config.yaml
model: "image diffusion model"
dataset: "stained colorectal tissue patches (NCT-CRC-HE-100K)"
horizontal_flip: true
objective: "edm"
cond_dim: 256
weight_standardization: false
widths: [64, 64, 128, 256]
init: "trunc_normal_002"
optimizer: "muon"
learning_rate: 0.0015
max_grad_norm: 1.0
batch_size: 64
warmup_steps: 160
Rows from block 8, named by matrix and row number. Rows with one number belong to one attention dimension. Each number is 500 + 50 x the weight over its row's rms, rounded and kept within 0 to 999. All counts start at 0. Numbers have three digits each. After the name is the row's rms in percent of the matrix's.
# v: attention query, key and value (stacked) (model.mid.1.attn.qkv.weight, 768x256, the v third), inputs 0-85
# proj: attention output (model.mid.1.attn.proj.weight, 256x256, transposed), outputs 0-85
v.21 094:550435582466489436431484586529553603438505505509478426439522516498523519435502450500499575449481491525535544617478560424513481485442577536497481449516553490527480414556564489454500407549544470462500576516584460504462482585483507461530503486536481542575520466
v.22 102:412547433576350413550437558446509570484489510483546519491510518491426424531582558494538600437522499630494560438490466474532507415426589508447536576493570575491512515514486470494535480628500504540485499434460445478557562454499523519439449470470478520480436543
v.23 088:454497535475483522558605474480517478438487465452572465430434522468499509523484424590430461548488580585479457492487413456533420510473543584506502539503424469503629474492442387464459631439644540432500419563473539499528537431595447498569504478491548454470523506
v.24 103:541447544529530479478515398433580452590487528542605505482492564512417520534636489445484467491550520465421431496443520599498470524466477502433515392523535502511533440503528483457549498473465477507420503477533477494458556547487524463553540486527385515541445429
v.25 106:531433528488538483509537493506474516556519522579479494444447507461493584466509433479490448484493469484417434515436577572517552577555468457481536438500541473427442498599487455529504458516453437526601465573509494443508443548495551436498515520481476545447538603
v.26 092:529517520470517508430516429526447445451467556564485478548498507536439449468534541505572485485536498478419594469544503540459491447517466548473513582527601542438506603532507559519449450529517431532460536593520471516523564471428517517467426440599370629453524462
v.27 101:558496408504444517528535490558403444457451381356525475532584490546497411458477476512551466479484448599478531463461547499485394507515545440488566561430588516490491445588508539524457583542455513480563482509536435445561459534513419546415564461464495480493507547
v.28 087:504620434509539512537439474462533481447545549561494458554588497560509481555525525530496485598479503473557488517545528604470487433490509543459497508436521505467480451517539497528518551569432474507511418485592503550497502455399628527516551519443466458496451503
v.29 109:512543490509395548584554592455579536522539546508456553543465514482452463508520457467484438418453459500460504447446515508520519432598530445483468535523635537479467479507429559499481507512522510496471434501535399528483441504476512557464513507535580509539363499
v.30 099:491473445477514509488590524379478560504531465558502466570548493433526465381516458544457453431504484487605426499481475582512502529592557467432512592545374553492474520530485567393549470490429502448470614380506485548497488538497464518496506539479478527485547496
v.31 104:499468480466442474402519429464463553510567506513529465476554553539458494432559463526471501424399462452475477490476553464491521493486446432524516405538544596400425473597466471428403531412502416558483564504524411501456542546574514467505508517537525509571526394
v.32 101:509457561616464533522482561473523592571507579465480527446504434507534544562495453536544425524467519545428587583539427601551434525498489515517522465490566412475515442527434492451541513547566519553505399431619466481573692521472484453513526546598512560396483563
v.33 113:487526521497501582421445388523541544413530514544470499476513528419494555579481435521453437589496597575436499422527536512548511470592482534470503423501522586537516542503488464516445539517501466469376566433489518547510478485450502446569584534563501497525441467
v.34 103:542460550557500460586594440391551413483459489504578498429489542576494601486522490453582604534466523516477490595402467506424577537471495561489602569468522544516426561549520523484511480501534608462447485498527490490444543482489479596464375468583529553452498444
v.35 087:534481483490477474533462487584512591589564510566500542376529529501483501434520586522446493464565452476531492524600488539540449573487557433486482448487443539450420489589507518485519442572467424432509500517507498512519492535563415559517567510454454351517521455
v.36 099:473536497478572505565501453421418451492452481537456567470603513487554489474529626475539583472468517422477447570519448510430506531554548461546561484461523457540385478534477459434487493507491475483516526586433584523496457537594590432490496428454508463541502549
v.37 090:483544531526582567442454466468500443452536490466511548513516526547571447526467498501552606546554453480437463463549389542495482547387507525538534505413454431536518516418406548602534510472423485533469456561489486520500545531471518390478593578514595521557503492
v.38 084:454410490560523471542533643486480538507531490534464437567512551605443576462447570458463519504490491553526567368559494418448517427573464484436538457473586477508585509519495560451475472552487467561486534539457401509412494479515440554498532434469495507475489515
v.39 097:474458562403469459494433450613501518438436537489542476486487511462578481561484368546430495507514378486487504502461499600531470456476406537515431564524549499445517491495510497577492519551481573443557440379561571526519465496441517396574499531547520467530565515
v.40 105:505594475488365471482446497541572583464575363508457481513525415544494492521505562520532404650461557531603512477608470543518478481527592537547435480509529492525542482533582513506447564477562534454404481488493487553492600439552449520556474457549527477495455484
v.41 094:502560467409632452492498450413553498432476431540540472521489525524616529517402477501465508507549496444517466517484374582590481508518483488550402496455543577492530474509501443384509590539532456486378488526475502497452499563427484493502456558540398587471524479
v.42 103:535548540536590514578519497529495508567551447458485485525517483566483425464447605507562477445460544402480397554544524399598458516548529509473506572585483452510511546509452462483378524450506471508513576566491451503532459472485486550457551545504615450491425509
v.43 096:463525482470541524534499432511356447485503542431459474460484414465459491488402456445509536457548599511493425503575512486497547550525488437530465485556404596546429628564448572518534492555570556367566507456522571571567487503558541471462455479477549491586429517
v.44 104:525585507495448499598496557454615566508554505612520452537437448414551428593515618431463431570505562458426506567545532455530499465479451482457513475598604476542544523581510513468524529504535454405473490477587529511455506486462503472476442528572480446589437516
v.45 111:455575505448444480594494498473515450446482469545434534451540608531525447482538595497469487587491487519507555454526539484488519499458556550503486555544528454566603527508557562469393521469483559442608513477423505515510410503561439516497456463472514498472576473
v.46 100:481503441425503530561516472518437581514488549511562505503492527522490579468608427526528477501557430513463544467436405555466463424513439497444492586481478498482526449492445586512502535552441418505456485401530450470487618492552515455451432505585475579470460459
v.47 095:539489448468497534578455429502484504530489470436453436484482446507439525493429430470477443450553428541558437504467402492540448518656466458497478493495490551466562486536454477425493501426463520504591541445409545563441424501543456524550578534575546497452495428
v.48 097:500606478500527580566528547476497423409502501522490558505548408474462423523461585485435540478559494513450519451471536363496568517513507549476560516539601467455501530486468529599484469526562507441576656618531495451519435442459460492537410426438536499494415525
v.49 101:478526548461406466493517550492531544506494463482547507583543395487490532442548477452486436618527460612587510551457544423590508393459449438446552525473445493503471533490600534436506512438529542502497407435461441488479449520566526503395405481546452464490542511
v.50 095:551492486529470543479388469459529477524546530544489471595520534476525559619432624485467561514497518517473496530460562503546470545521492461407528575430393522492472484527347523617517513504431517489525565479461495486536448508471575534566553494504510490550491518
v.51 101:507548502476495390509476476529584535428434478579455509533559523420479456535582511531410413515525495535544402480573599414486554475499511484563557552538493482546504525530547503504479539421527482392485552495408592467496384623550501451537495541438499449513600481
v.52 091:570501379537558575507424557499460484548488603509509569490564501447452416523556530520482574421542412514552538414419545521506477508546536424472517479441386473372487431518511449466614538441506424535527452479469554483452481574474497489501556510464480519486518573
v.53 103:410550486447501516534494547529492490535555456499577558478469507551557479443446429515548470648446574370522611532483564589531547431482531540511430477451489502489424490462575367472571508515459505471472409566540381481541516518496578574437524466513478472451545502
v.54 091:456485516439494495508570495545499455516403532514503531443515531507487486543525394490539533522500518485483551397535474482443482495414504553521470594504485506513475510529546481638519508585451457533484467511555433506524484562571546524575462513516498524543421539
v.55 099:435524476530518435508588512516559554465500524503486512452538533437571449533591555537476537506573464602447445500609550546461522552403594540531570534549574513545504570475570534544483485476530508474511527503484532549569470399498532418453543485492558489535513457
v.56 111:481445474520436479413514541484470556549452438437438384465526557482477525472507557535527515471382514528431560483582513496510548489474350572410454584517454496518520471595441503517457430526484549481567509400520440571491487479509531559526406508486523502503485615
v.57 104:572554512484455494339488423537560468451503486497521510549452437475559579533489484504494485574559488547503461592433485492487544517454472499547450534512591580506500453427549457467482613508554496559369380484543495492390565495420541562499556518502537437458529436
v.58 102:484487442461522480468454437571509623532571498491528538561439364494520553543496473498561456454549409577617443591497537533509450506543533465558534479459441606354459461500503571521564497492561548478517485461474571498434497455474528453480561467472581464479528397
v.59 092:458479525504500442515574514525541568550398493507534491443546526469542520460454508531480481510478473489448611499446495524511419497482467514573458551439585395565484533421523486521531489512491555491503494516540443425460566428461541522513467536472539480520419541
v.60 112:419461504524473470462508564556596562420517523519579531585468484428566537540546502445457529485490555550502574505442444555507581499469549500493528489521520524392499519534444515406476541457544515516490514513569501510542535500462528549500547490522485547579517477
v.61 107:527567550497505489515496499497590497579450476482430465426534492537509495515471508433527521488476511508518396512557490512494575523640455509472482392490438515498486541494526559456439452559488577448549458389427450578544495468485572542519465471519498490584439543
v.62 101:475528479517429499491489574484528618468572504559503477592439508503530509464514477435507420465526542431433480461479484558508551479506509485450525329508454489520582575549463557561585489504505493448518508541555502465500579480476412519526533541494536539493465524
v.63 096:562570469398539479493484395488391444423569518450507529506547419557514500471532567558490503579525472499548437494474441448528526464555495529456542587516602467471584431504572540496473602513556394488472456532495544468533474531487541528491389439474497481589518452
v.64 089:514452432455532459556451484412491533545530498437483524467569569603480530459411488517553543549549465494510476458482407615580486523528508510487503496499496529519530521502409566550515480637479482505515482428559544595511523517535453477451477520507551581466395546
v.65 117:477511560454542607497516479469484491413435537545512494511470521515498584509558512569534464518449518589465576507528542424480441460483506553401522506548485556494419491542495430461472508449451536519458494515435492469564504538459541491473462488493490436475568480
v.66 094:618473563445528566498465474554348430475520426493464537520460564556499478548463489506512508559571401411544468513548529545457455523481510437532492540538411471543493508573531586490521395458424499457601494526453538486551508649487478519478414628443579386555597450
v.67 103:542564500514502455463598449571577579533480472525466442431481493481444434526508530429477515463549430574501439480443508536429491505567443484455437510464551477471525458455521439541429641531572526441499457486556501385507540464494537570556369483498467485545403595
v.68 102:438486511472359427505462497526443512555528536471544541494543554504526526482478506503533449553468516522510534568453436487480550456401522517482483562481517497478435450498527468499512454594587613532554416454542540569581490418424533541507448394418571550603409456
v.69 104:525553485508575526521409560453484484535529531419466452561483566501524484574561577450476392526462545436443402484539430492390510582487538495530543493507475471461552554497429577518487498461537495549512469558532520536501487591547499506533427438420545476541455437
v.70 088:483527531455477600602530469474511327491535466584502585493495511484544485536610479479578422537432536465515371491460506444460528477533500533450527471472483478510440468571559496491425511547435525435480389564501461484496461491502577431545355468479483549458495477
v.71 109:569477403482508588482555502489457436554385461568463489531443593485513526586549462534509545611458592470467470528492457571453515489453447474547521531421427489560530476539442486509514554486517511503496428520482597565454511597509501526444448536434568528430617466
v.72 111:423435489415400437526551487383546476506455565532536454542527592496524489548505480550537506542539462535483485463487560571541503418546566547486562539512505557550411488401576574503497557522434484480405530411505463509509506570528489534534438499440406543434555627
v.73 094:556519534529510459509500498527510414458463475516517472506452441452490494414490469530457607549568506430526419531530470549604542519481464507482531508403555463574507509496490457567490545588559568443501400430560390573442539458486494430580362502595550439504470513
v.74 101:530492594539536590513470420471423523439458424507405495503476428539593540477557524534498489494522493505528543532500501535525486464470496497415572511532554555604520568568489546529463434567575551534531475484518527601473506582541513493463412518502513473558573448
v.75 098:434453486544426537554554574532490449473505592577494480467612496490533457549421374502482450436479494548475524530551589479561548415501431494561464522584516586494483520454503499492434517454502597518577556449496432429496457517531508467448548544443427457475616615
v.76 103:472484505546448455552509475514542506459501425489469443505442514458456572461489408467553501471497455551580584461444471507458515407584487519516583547447581519554453424490551405548519475499484517465496621488517510469462454552439520564500472455575470501536591489
v.77 096:548528376449543515548495485550469453503519462542413442498523535521514545450471463478486497632481481452537564515415530480606561504473502545542610479475418430641570515479484477539537458437498557618544538490491451489441549498509409467515563518434571446522507508
v.78 099:477536520479478413418534415578568550492550420541447465434443568494545564549513525535521514494521454573550549487540524475477493520484524496504584456539552452483522507470548536498539499457532592528523472574490490427534488526551502381451499422400439522508498550
v.79 104:531564515500520538552528518523474532490448464485476512515590523483433484494462431523456590518554518490524420503490431559538480369482468466446501621473464563544626562510461537526484587537458495435512467476504537557408430514508537522545500540532517480498400556
v.80 104:511463493493590395476458482509581512441492552469453457390542636543511501455493483475425558492452521557515548483364521456530537489471436548412529576545437505518505493481419464577428498467474427550483514544479577505459573510442574542483602485559443479492476472
v.81 099:473475495483559531460453487504520451446612461486549544490533568537439553536459446479476455494529538509455458490431474500576498457547530534558528514594535519530527540550436446441390540499515523547546567543523523571444509486432452567534622456501587454493471496
v.82 090:590497660556469555492514639437522474488455497525552444525420470552510511531543487475446512477424434541512491527532603541500486503521442517502557403494559510444443551444527485555462506380546446478460536549531537555500541556461453569457508568490433485529591433
v.83 104:520542453486492499537522468446609491569540502494480565495463534430471588481507537473477537466517510524522452430441513480429529456569515571538515520538492523459522415510533574446453545524474421464473566431406570433501458508540528521533605526622490428479350431
v.84 093:500490433595431414421576472538534488483517504540490568565542355487495447448585564481352464403567494489421481560498508516500519524512503486537480483541586523496429526539458510455475517578589548532499483544545464550461471519510506532555526512521588473532518549
v.85 093:482418544461497588507598491443471453481455476481493541539506428477529500447576538526490416488504486490494577518518552464418407431443616464405398491522470576540639482568505524387497534550522555517457474599532472544550497512532560490416450522403601497531460514
v.86 106:478526493445481573511588497513458459541451401456502535488470527542558498495440569545484444438520401424521523554441531460484484528519581473486500340511570525518496547471452549571482528509544556428472504494611606597602503535592519517437497428424456503542571472
v.87 082:380537532540496446535474581461452498451523499605610451573553605493485525506531448487554458488559538501517519435489462517533446503484598461514439574508507472474431468543529551441448500395482460502548517551580497412481526418539496555546532520388530421472479525
v.88 096:472630428440572504531494508550443560500577464514534539517583478589560514583523570515450517544539480458381471525466462487572480542523495533558502461483489535491493472471553561488414634511440443460495514480490448522419447504559443518542500571552533594498453530
v.89 110:488491514523578608553542472489677524485598424563450565498512556521529508500478471501490544478535504503467498519591422539509437471487498440390602478512635551516409532528551469412530571427442438447467545520619417567484399527479479490498580485594394412414563534
v.90 100:550544502478392448443464477582490569471550451474550479576461383434523451496517558510433605529541447432484516491559509520458611539427457500560431478451627510515525576401504536559598433569502524503431501522488513555424470549447473556465554487523444542615516493
v.91 110:478493490402541395399555479589487503481589478498474530497555488522525558498472427522472507459510450472403447486500503472473539607405398488498512476472551466491511484414510450464466549575463477500554498463512492430534492562491571412531464480478541549574540549
v.92 095:432400563477520538521494492471466474489410619599620462497497505482521434466437473538554432482430476539424456580475550550584385537492608503395490547558449571556521497442534510486541577534491441435504484465594464484610481523525608552544379532436472615524460545
v.93 099:516514488530458378481582459566524581548504546427498579507554517524459551491432532531457621532491463591518538480508554512510571452527461519571427576487475492419507417429462497565497417496445540522527486523439566453477535428507600490417559606528525488521521528
v.94 093:508497574447480491470569458466538445534523412505484487470469461567497503449489487573424508457553560554606505510486476492468529428544498532512432363472582523562485547479525465518457474484438586456505518519453476518503554456469420482599454558516485522511544511
v.95 086:578531463540450562390427455500395458492518564545529519467488486419560534444524486568454471522478493429466540538488598444574515518483541512537441421565420563525568498411413555460524502514542529568581512481510518471519524573517498543525440518433488552533497516
proj.21 096:504562540517552613539479482422437420591577555522459528573456477556501493540521504558492466565518494455443482468471496531485526458536483505471439525556485528448451585467503580587498604409454508518489411447427460554566567444521481529349502449407510432409474488
proj.22 106:582444582394595591499533421533478427522541551587408537437507487599569575442445530517474428547443474414522454471487489609561481541532531514603524470457396421480536493536491533483456489422503463520569424517502493520386453494440468454503517514505542501530488502
proj.23 088:554512405466535450535498555541550594533498629516502565540635491490503510514468543397555502412487415485520531449476488531487526551457472460465501490510471575533418467504565611494447504503405481565539563453515479520514438569448571456531575530526491504546500558
proj.24 102:521549403452431487505487607475465438504549502477424453481535374554571532471380499577509520538526491496552616489552530450481531516602540418526485600502524481487423578485454528561408450539500568482531429502473552466465462504511447553471443498421602460469517561
proj.25 103:397511451532452508467442493449587488407626444445474469556439469476541465526545571429517463472518568493482601482551437462420462409525527514527490504490540568588590490394553556442507516579585503465445497431480525463409582488477534569503436488487565455502492463
proj.26 091:523506477506491541533468568452555523529498482507424548437535444467555601489507460542504538581546496542578401497448579466581498477475555455487508447518393497568468423493475414480553491449528572456473499387509543517459383552513463463469552581428581415462492517
proj.27 099:410523599565602505471527495472575495442606547585463483474412512433524591506544538520502547499521511493460511525603462563551563472532456551518495462519438512483530560399485465462504481452532517495497518429468590516439553461497599443545428591490458524513412442
proj.28 093:510426562516543472500582566457419458543422462581472576438499472459538517425457417508505521447548525522504533449451535445516485547521541507509488489615428440459478472522464470468435457426521593486487612449444499435468486471543431500513478549466520541464550472
proj.29 106:528452507569550426495470533593387416603448422529470545448499464465530510530555547483560533575494519448538454520465473506509454521468446521540553486424368447482513581526525416519548476537510393446544560465530532461503598564521553410464502485549479470463538440
proj.30 099:524542538570471438523436441551510460473535561442520524456487405574407457606498574467506480482488397515484655533506523445479511455485398503559508462405616506536485514417526448586467533471605516611492410560520509473478523508473528528523464552526495409515456555
proj.31 102:549527488597452482477468529483491454428517632476468523600432447487535518488507575460467428552606473499425558506492453534456449475536532547475511608463526426539568541483446552577495505622521495498473486438438594457396517439403467565505528464518446442425497537
proj.32 101:483611418399525506477500508531475463448515432571464466517476434488505521444405520436434550519479473482567433448450517424488470498503472592498475520507374564500478437403570512454464498438514461477547583541459486492482376467548496521489456498420555447583466501
proj.33 120:431466493532459421624500616524423481545492450442463574530521478518547480494448512505555552450477433480565428567520427528527461559436544529502552580491423452441490509455524472524569367517539563473611473505490506458494529530511487571447518562431504500431527481
proj.34 105:494502424506537465427475530614424524497531599540523467514488402531531442521518516597427474478540485443501534415527564429532432518518481479519442495539472444450541422457509462528519470488452411545500519488467612511458459467532498374460537501517513477530505521
proj.35 092:456507501459476511458554516481471445461483426394470505610437479516490528537442483510478497554400497496414467589389423508448563435576487571523510654513479469578578547439501503467504490500509522522503456529487485455485558421416562468501452509463555585479514532
proj.36 096:482514488540426518492502544555520564575590495445555455433397500524489484442533471467409453489510470536491534486499532476518486451491501484425435592560475403475522449458606511537512479445454568527476437410587512494478492460369466518511513537499429547453567473
proj.37 091:517411514564429441586506485494517530554495457562506438512504516438435610464540548486538431410425530545546513516474594507555542447587458479457465516561545475522452472524588503364447483463481511493477519514528433503524426481528520567547447439566442508439518539
proj.38 087:574469545517526525516536340429527461450523463462574519498497437484571478648620462519549493524511479419510518467456498568557447567425515489610513537527487490460455508507427477494533524411513504504552525456448579481554544558565517446438425571493568518498501452
proj.39 092:538539508484528531498575481387538558576577474438447570511534470511483487434470498402571442518452602525528469456532515412408513491559548506485513442489533546523524516474552570429480587482532475544480539582445402468504612493603462568424508463475420543485479592
proj.40 101:407510590522617552484443557457443460574467556452572517483544532443482501530448470470455541397468445473473422545370517451462452521458413458441476524490440538465497497473573481494564445521442488526577537467473481444624385583500545427481528516474492508519488514
proj.41 097:454543487576383512530457553586489543609536543462475534529495526500418524467609531506570430541467468489490490485559569436462480466469561425456564587500455460538505557510478560547515405461479556533580459442498529508531558478537501485496482490490617404500549554
proj.42 108:474497510593484460469458496489484480447421549551544498454494527416468530468493473542447520554527453595530579559465447617492587416471471440488431490454486555525480440497571532528578473519534490495405392515482503515508488524487543490581463484465371482542627500
proj.43 091:519483467480420461431535584576578563490507499558488486488470543556541502506523561521483553578473485522532594565434497534482447466465548609461464494450549439491472416383562329458433493458443420562409511517477536485463440467391462521558508579517457528418524483
proj.44 102:479426508494513546433454480539440467543515468445490548432560569538489562472434401499437488471600426533585514468484497520494556559436645515583494451437425522552478590491484411546488413494470518537542510459403495548561475561552497467505566540410513535504549492
proj.45 112:572395574555588486492594522489508526554525613462546523475520380472438513473539474495513510425539527486523455451472457503442451466506531478548509493465514526478495495546463471497524473543522423599461511483559455488412551515464508529551539551476463510499438532
proj.46 102:525518503602470467406510482456509452500560462487423547460498450474524483528419544483449508543456538529513441509505576424593494588576517506512538453408478513481491594548483457502494451482579585516602514555492445494497484465507467551528535478478515394556466567
proj.47 092:471527594542517491483596513534539445525481491509468563521476515464576498504536581500522517483537519441438460490480475390478404484373508490464508513420537468497499514449493456533471486554554532540422527608547451490555532426529526526492404463458517491567478534
proj.48 093:528359546596521480462443497527473557435520522503525418429465630506501579487514475533559496478493509449550515495484438579455516519462512494566487428511452521540467481445549405393484553472469539575404407370525547575464492600481568502560621534557450527470600502
proj.49 100:469432431510563526530538464517547503508439543433452493439488583543509497477503482507519464516555518410437536453577513533361432576545505554562505462517588577549532513548364478597489486534477438556530515574516549465479554528435451500559597581487438506534377419
proj.50 096:435411573536497402557561482451503417519468440496548543445458453508509493393428394520584523470560514517546497511540436513429494469549520545601486449543550505526485520467600437403441527471606500507549451466510473488440572491606407481442458535514516488527544510
proj.51 097:506414548440517559544479465461443475579523567419542477492488487489515444467497470472532497450540433495449550538476430550432487531562541434490488491453532523450444561586496478572510495572469512600462472472560403556436595378456502519445596438525471508513445473
proj.52 089:505549511401460425485579485458561502466512391554497451582394538537557499414451457439523438515493575536493478586527488467482520526483449527522602512535601601575478495516470524520408498515400558504481566563517507523471544469490505526492438452576538515534490462
proj.53 101:537498509523494483424522438505449564476530506557509451513515493531488579515584523502472545406485515557484420490538403480436507524545505482499526510530525444463601389522522641468496501509452505574612558465471572482479440526542372450534489487511499525587545502
proj.54 085:633525491492543498469502566484521517459541499529481506532522515490468433431496562588474537487492495512504465602472409588595601516607511492434515434445470520425506530478482525392518581548520521448549561484619509502453456491445487472490523490483461456484461469
proj.55 098:542524590490528558534425475478482462441500514489508469533523489527472383471464429486541437451456500501541504441457476521502469495600482450509487485443449512494497517523484474427510466569448481529447545478507507466415477517495540579526471519545430498465439509
proj.56 108:480573490495515483584500423524484454404541587590545586475439345503526483578429495503459421528558446537516488459457516479531377480515669525528538446481494540457471538439559468368540531444527447521486552513462541402510514536514480486489578534531482507508512458
proj.57 104:442419509534499520569454525482414542615507501482490546544563602517431540495446508483532521468383535455494544526505550525494471445497438544450542477495465476520562534575524572539536438450509498440564530571481471553614553506562445454383461510496551505542444565
proj.58 097:475523585543526513449524530487493414525470487444498466513544630546486496488494521510437526555427543400389538507476518431393508537520400502467458495519616494643498510539538472522462512553446504529408465621425450517556541517532497529484404509528476559489502551
proj.59 093:572496530516496586476424494474514450486577487528494572547474441464467513491461538461495436617534480459551416470612502465502561536541502477480457464501496569444530543546542492565477537479525457520539460482505543560545505549486446464469545450520436464559523467
proj.60 114:578582473453534524519457422467407461545507513476464494411498536587430500451481540563551405602476446390485518551523594410464397584531430542542506570511542530538437468468559469589543445581472517520457417474430548502468476557529449449503439564458483478431475485
proj.61 107:419452433479518499504583560568463484470549532487549573512477503458475494483507520522447447538501554479534579434483601565476415494480510513457477580568594491422448477506456455449543538481501427518512489576496479481554564505521483488512456556411503560413558501
proj.62 105:499465566490579511521460441518478431446516405480482554413550522474533488574524457583473564505515437563536564543481467489498586554475507464608537568505537440467435448421461454452511473557515530560464521508422476522484482480641579446437540468528462461458523481
proj.63 093:510429532623508506467535570418547605577507556494513426451515521485507535461525474410511522461505484470478564492511566539384445473490459491528444410470397547560417516458500574530405480386463563527531545473510485521507455468471431451530590556501445497507504630
proj.64 087:443557514553479580439529495503491445505489474541500500510441437417537521564534578437416433505419464455521499464414539431427544483521451459461559483520524430476480468417537483383453456399555484444496517464476450418469507501426541482553516485472481449524528436
proj.65 113:441528421514439490526509511575446491563534443492528492492482459471478485579464434550471595463564512482507393430517518501596518479502473403512470466462523492520623431528509533585499483518477497548500491543501524538418491504591531611554550548514494548571571545
proj.66 090:417544460528477424478636540465572563485462582451582458500486486419492491552605442548497484465418599575411518566482531469535518458514522497476448479496586514481529516438484463502465601624517470570481501460509459493429522430492527546520559443518512583452511603
proj.67 103:469493454502557532549413557432459508504479517503463537508515537489579589467438537512486431556402611386529565519506496472475578519490534545545493523522345518508443549462504524447576436495445446512606556491536522566529414520494448458511587564498505548419588462
proj.68 101:527471476516657556458574531466510474496460499550457491526456440530440505557513433521497575542555519525530444421540577521506454544531488516444548419517503551485492520450459525552410513415468392410490521522429478407461515516491458458444585553524388434481596569
proj.69 102:445463498476536495490517419527494564491486418518554609460623432412473471429430404524496482496536485529493621430413669524523521482509499389467484439541500493488479453431534430499520574523570498483499521451497480523493531459440525482514531558497504494508535547
proj.70 086:493461467494497440392462587492480621497476507400495437506519502500483448404394500478380547447606471511461602441465548564412512481462506525547479520505478500500509517478468446500590500502509389521582576433553491581443424474477413502517575574471470432527548528
proj.71 114:437449519427498506527451547478530566479526550420493570539604384490404409442453552465440422384498439593468596382499579430567526481461554505479456399530491451450465439430485507463427538498554485477533601463548411399513493385480519522569579546555554425631366534
proj.72 109:573552575522536528440418565512504475604522467423467551462517375494454424460468505393456464499474554423556559489533463493424557560491459475537467478556525443433545527543427484448531446505599525503601487498554470492517514515473482431450523488530542450557457462
proj.73 096:508462452421540507469508474533473617513579527445504627520492593602541547600555569468501434482396555497492533475474487498412540517474492503523469484534438483506425450499485519421524457421488407569575589561506566393612493520533535546494577409411513529521562534
proj.74 096:449535429415434426519629599550545495500557517527496456385467535476447518563483431531467461477487526504474473442481515477442525521521483507583498493473452436493528518458484431467558538405380415519489533475489500467544500490479500575498597547458415520426379544
proj.75 099:506490536445458548511447428497517558482445457466402499536400529508466530489569557533548517504577578487581468464593379518498507533501589533443529460477445438480563529539476490522585443492468383477463476553498609580511571485447526538432482444546497563520386450
proj.76 100:532394522475512492449525574495425466478505550528577466522497507583620366557575511492470526462541578517477447485562495431496436488390519474520439442532433439539521571565451635406458500490454496456496376569415577544497532458513499420424529575472483497463436520
proj.77 094:423461592619457578488523510499492508572390580482574591508457541464439514506570513470484428420482495495500474474474508460445426521432425485458516521496561571460514513517473517445407518511468410462459534534530557471576438512490566552501464461546501473566548449
proj.78 097:475477515496560594577489553467521474512460508464563468508574433485495421464518457486497516480469531437433491539469462540426431482514494502531436602461502521529477579544435541505439533536433451497539538441434539572501520513489532597476481591603540493447524387
proj.79 104:522486481440494446485504440447545492560543509534504516433434504496532523522548597465502468513452515474532538525495540505484526620533498575557495408540489457519365437462506490484510422540554505588528543477506405427606561533496480418468494468461511508517538499
proj.80 101:537506500514412579588503532524443485575421467552537520582465364501487565509536572480547426555527494470510501529599529524492450498591501517606479481504538462515492487510480561445553501501500542423444496455487438494560425510529441508493443551446549537476539485
proj.81 097:493477472525429496524562521436437507528399513486500492533503486454591442541541558443506560479461482480564505452522451549452442477410465444461504420490508483496549440477532607522596420554490430443485467459400481457537535534535575483474383553513438572523583523
proj.82 088:451431371488593421468517478529526518504563434491465508517565528424510495466437465516579471487580587528530471444490402403481504477510509491474428502509443496502519428501447526441605542616420552471530473532442554511483477472518554516534465519483564519425443537
proj.83 108:488490506540451478409479514545458454501508531442536474479589442538526448447449509470461423506449460485484591604531491497550478569489467499507507466475536471552502600574482442557531431460543544517460455558617424562482556528460453481489416539402422556541595526
proj.84 091:498446545421507519543466554531463489492474536429492467478504558497555569554424393537563528578433556486577509493524427496450454469480537514538530499490398505580477532518559521490486372387445404413549549508512469463513553498480490506487497465538372523470497468
proj.85 091:494587501426506423529455535571533576501568527450493488443568568490431449653418412576438576484560506492473469441479501557605515478489396475559554472524545449495354514455461472580447425390526399519511544438545484522480473484532470505580554522565408435521494449
proj.86 105:491454512568485414480449543501499535535560516448493414432575482428525511575528404468524571556504587527489471442550528496488493413501431486480563604402496512507441507518551527396474497478521487536509515473464431448440547459351482496580516580584560538426450507
proj.87 083:642493471474443512524532419478541498561489507471437548459434445496447470484549506495485516483493454462475477536455520534455534527538444503542548503501484514452549597518505453623562462575510500490513471407439568564533512530487533476441457488531401539483484431
proj.88 098:492411503577462477473502458488522427441492513533485491483449528402499471400515466515546520451459491549592430497480579520434499500466486477447557548463527487497520545529514461502501394546548594598563484552495501462540611484488551461540472387445438408515540502
proj.89 107:396520512459461483436481456521365453538415515470509396459528421461526495483424507530503520442434458481536486514446561431429568535547517580622468487502359414541588489530508521577439427563473608517529479491433534412517578494538508484490454443437598562554431486
proj.90 100:437438554576590527476548509414479411439508478536484487488520558572487582481499374491635465511406603562531472519483473461528438428511564484411581501520467455489469457490488481415486570431510486485540516508476441462556558472556491472425450486537530511390448531
proj.91 111:487461538490484547575447463396534491470458569510483455495480523539529508558513529536544505533505574486566539503551505569484489441594604520541439585604510436528439496531529565493522482426531483498487551519532528534416564470459434534498596479518427463395460504
proj.92 091:544640416497521480528467558547544559508593414452408563473511451528430530610532524513484566556578552425566545427543458431476562458449468464534535552467527508429447471512469487532403414548540536617567528495479496523483480476461498492538578437584526403500575518
proj.93 096:532442555564518521503443513427460460470511532464563512577431477474517477492577531518564381510485549520509471579526438518514418476560500536472527450536567526574518534523509526464487555475588503493457439530480463466467551590519403512511444435515505486513532527
proj.94 090:488478481504435471469495646548466502489429498509544489478510505422532510597549469477522492526536441409493440460485526500508509521480454497523571583497383432515498521538490534456587484384447384534498468510477447540508488584507568460402526522466476523464484440
proj.95 085:429494508475529452603502546544558506483468411506460482517557516523434493505449487426529563518535566456545519477543441533434419448522496494446506538430540548446430483528512422542439522552487440448430533546558415507532389457455493550494571481591544440517542509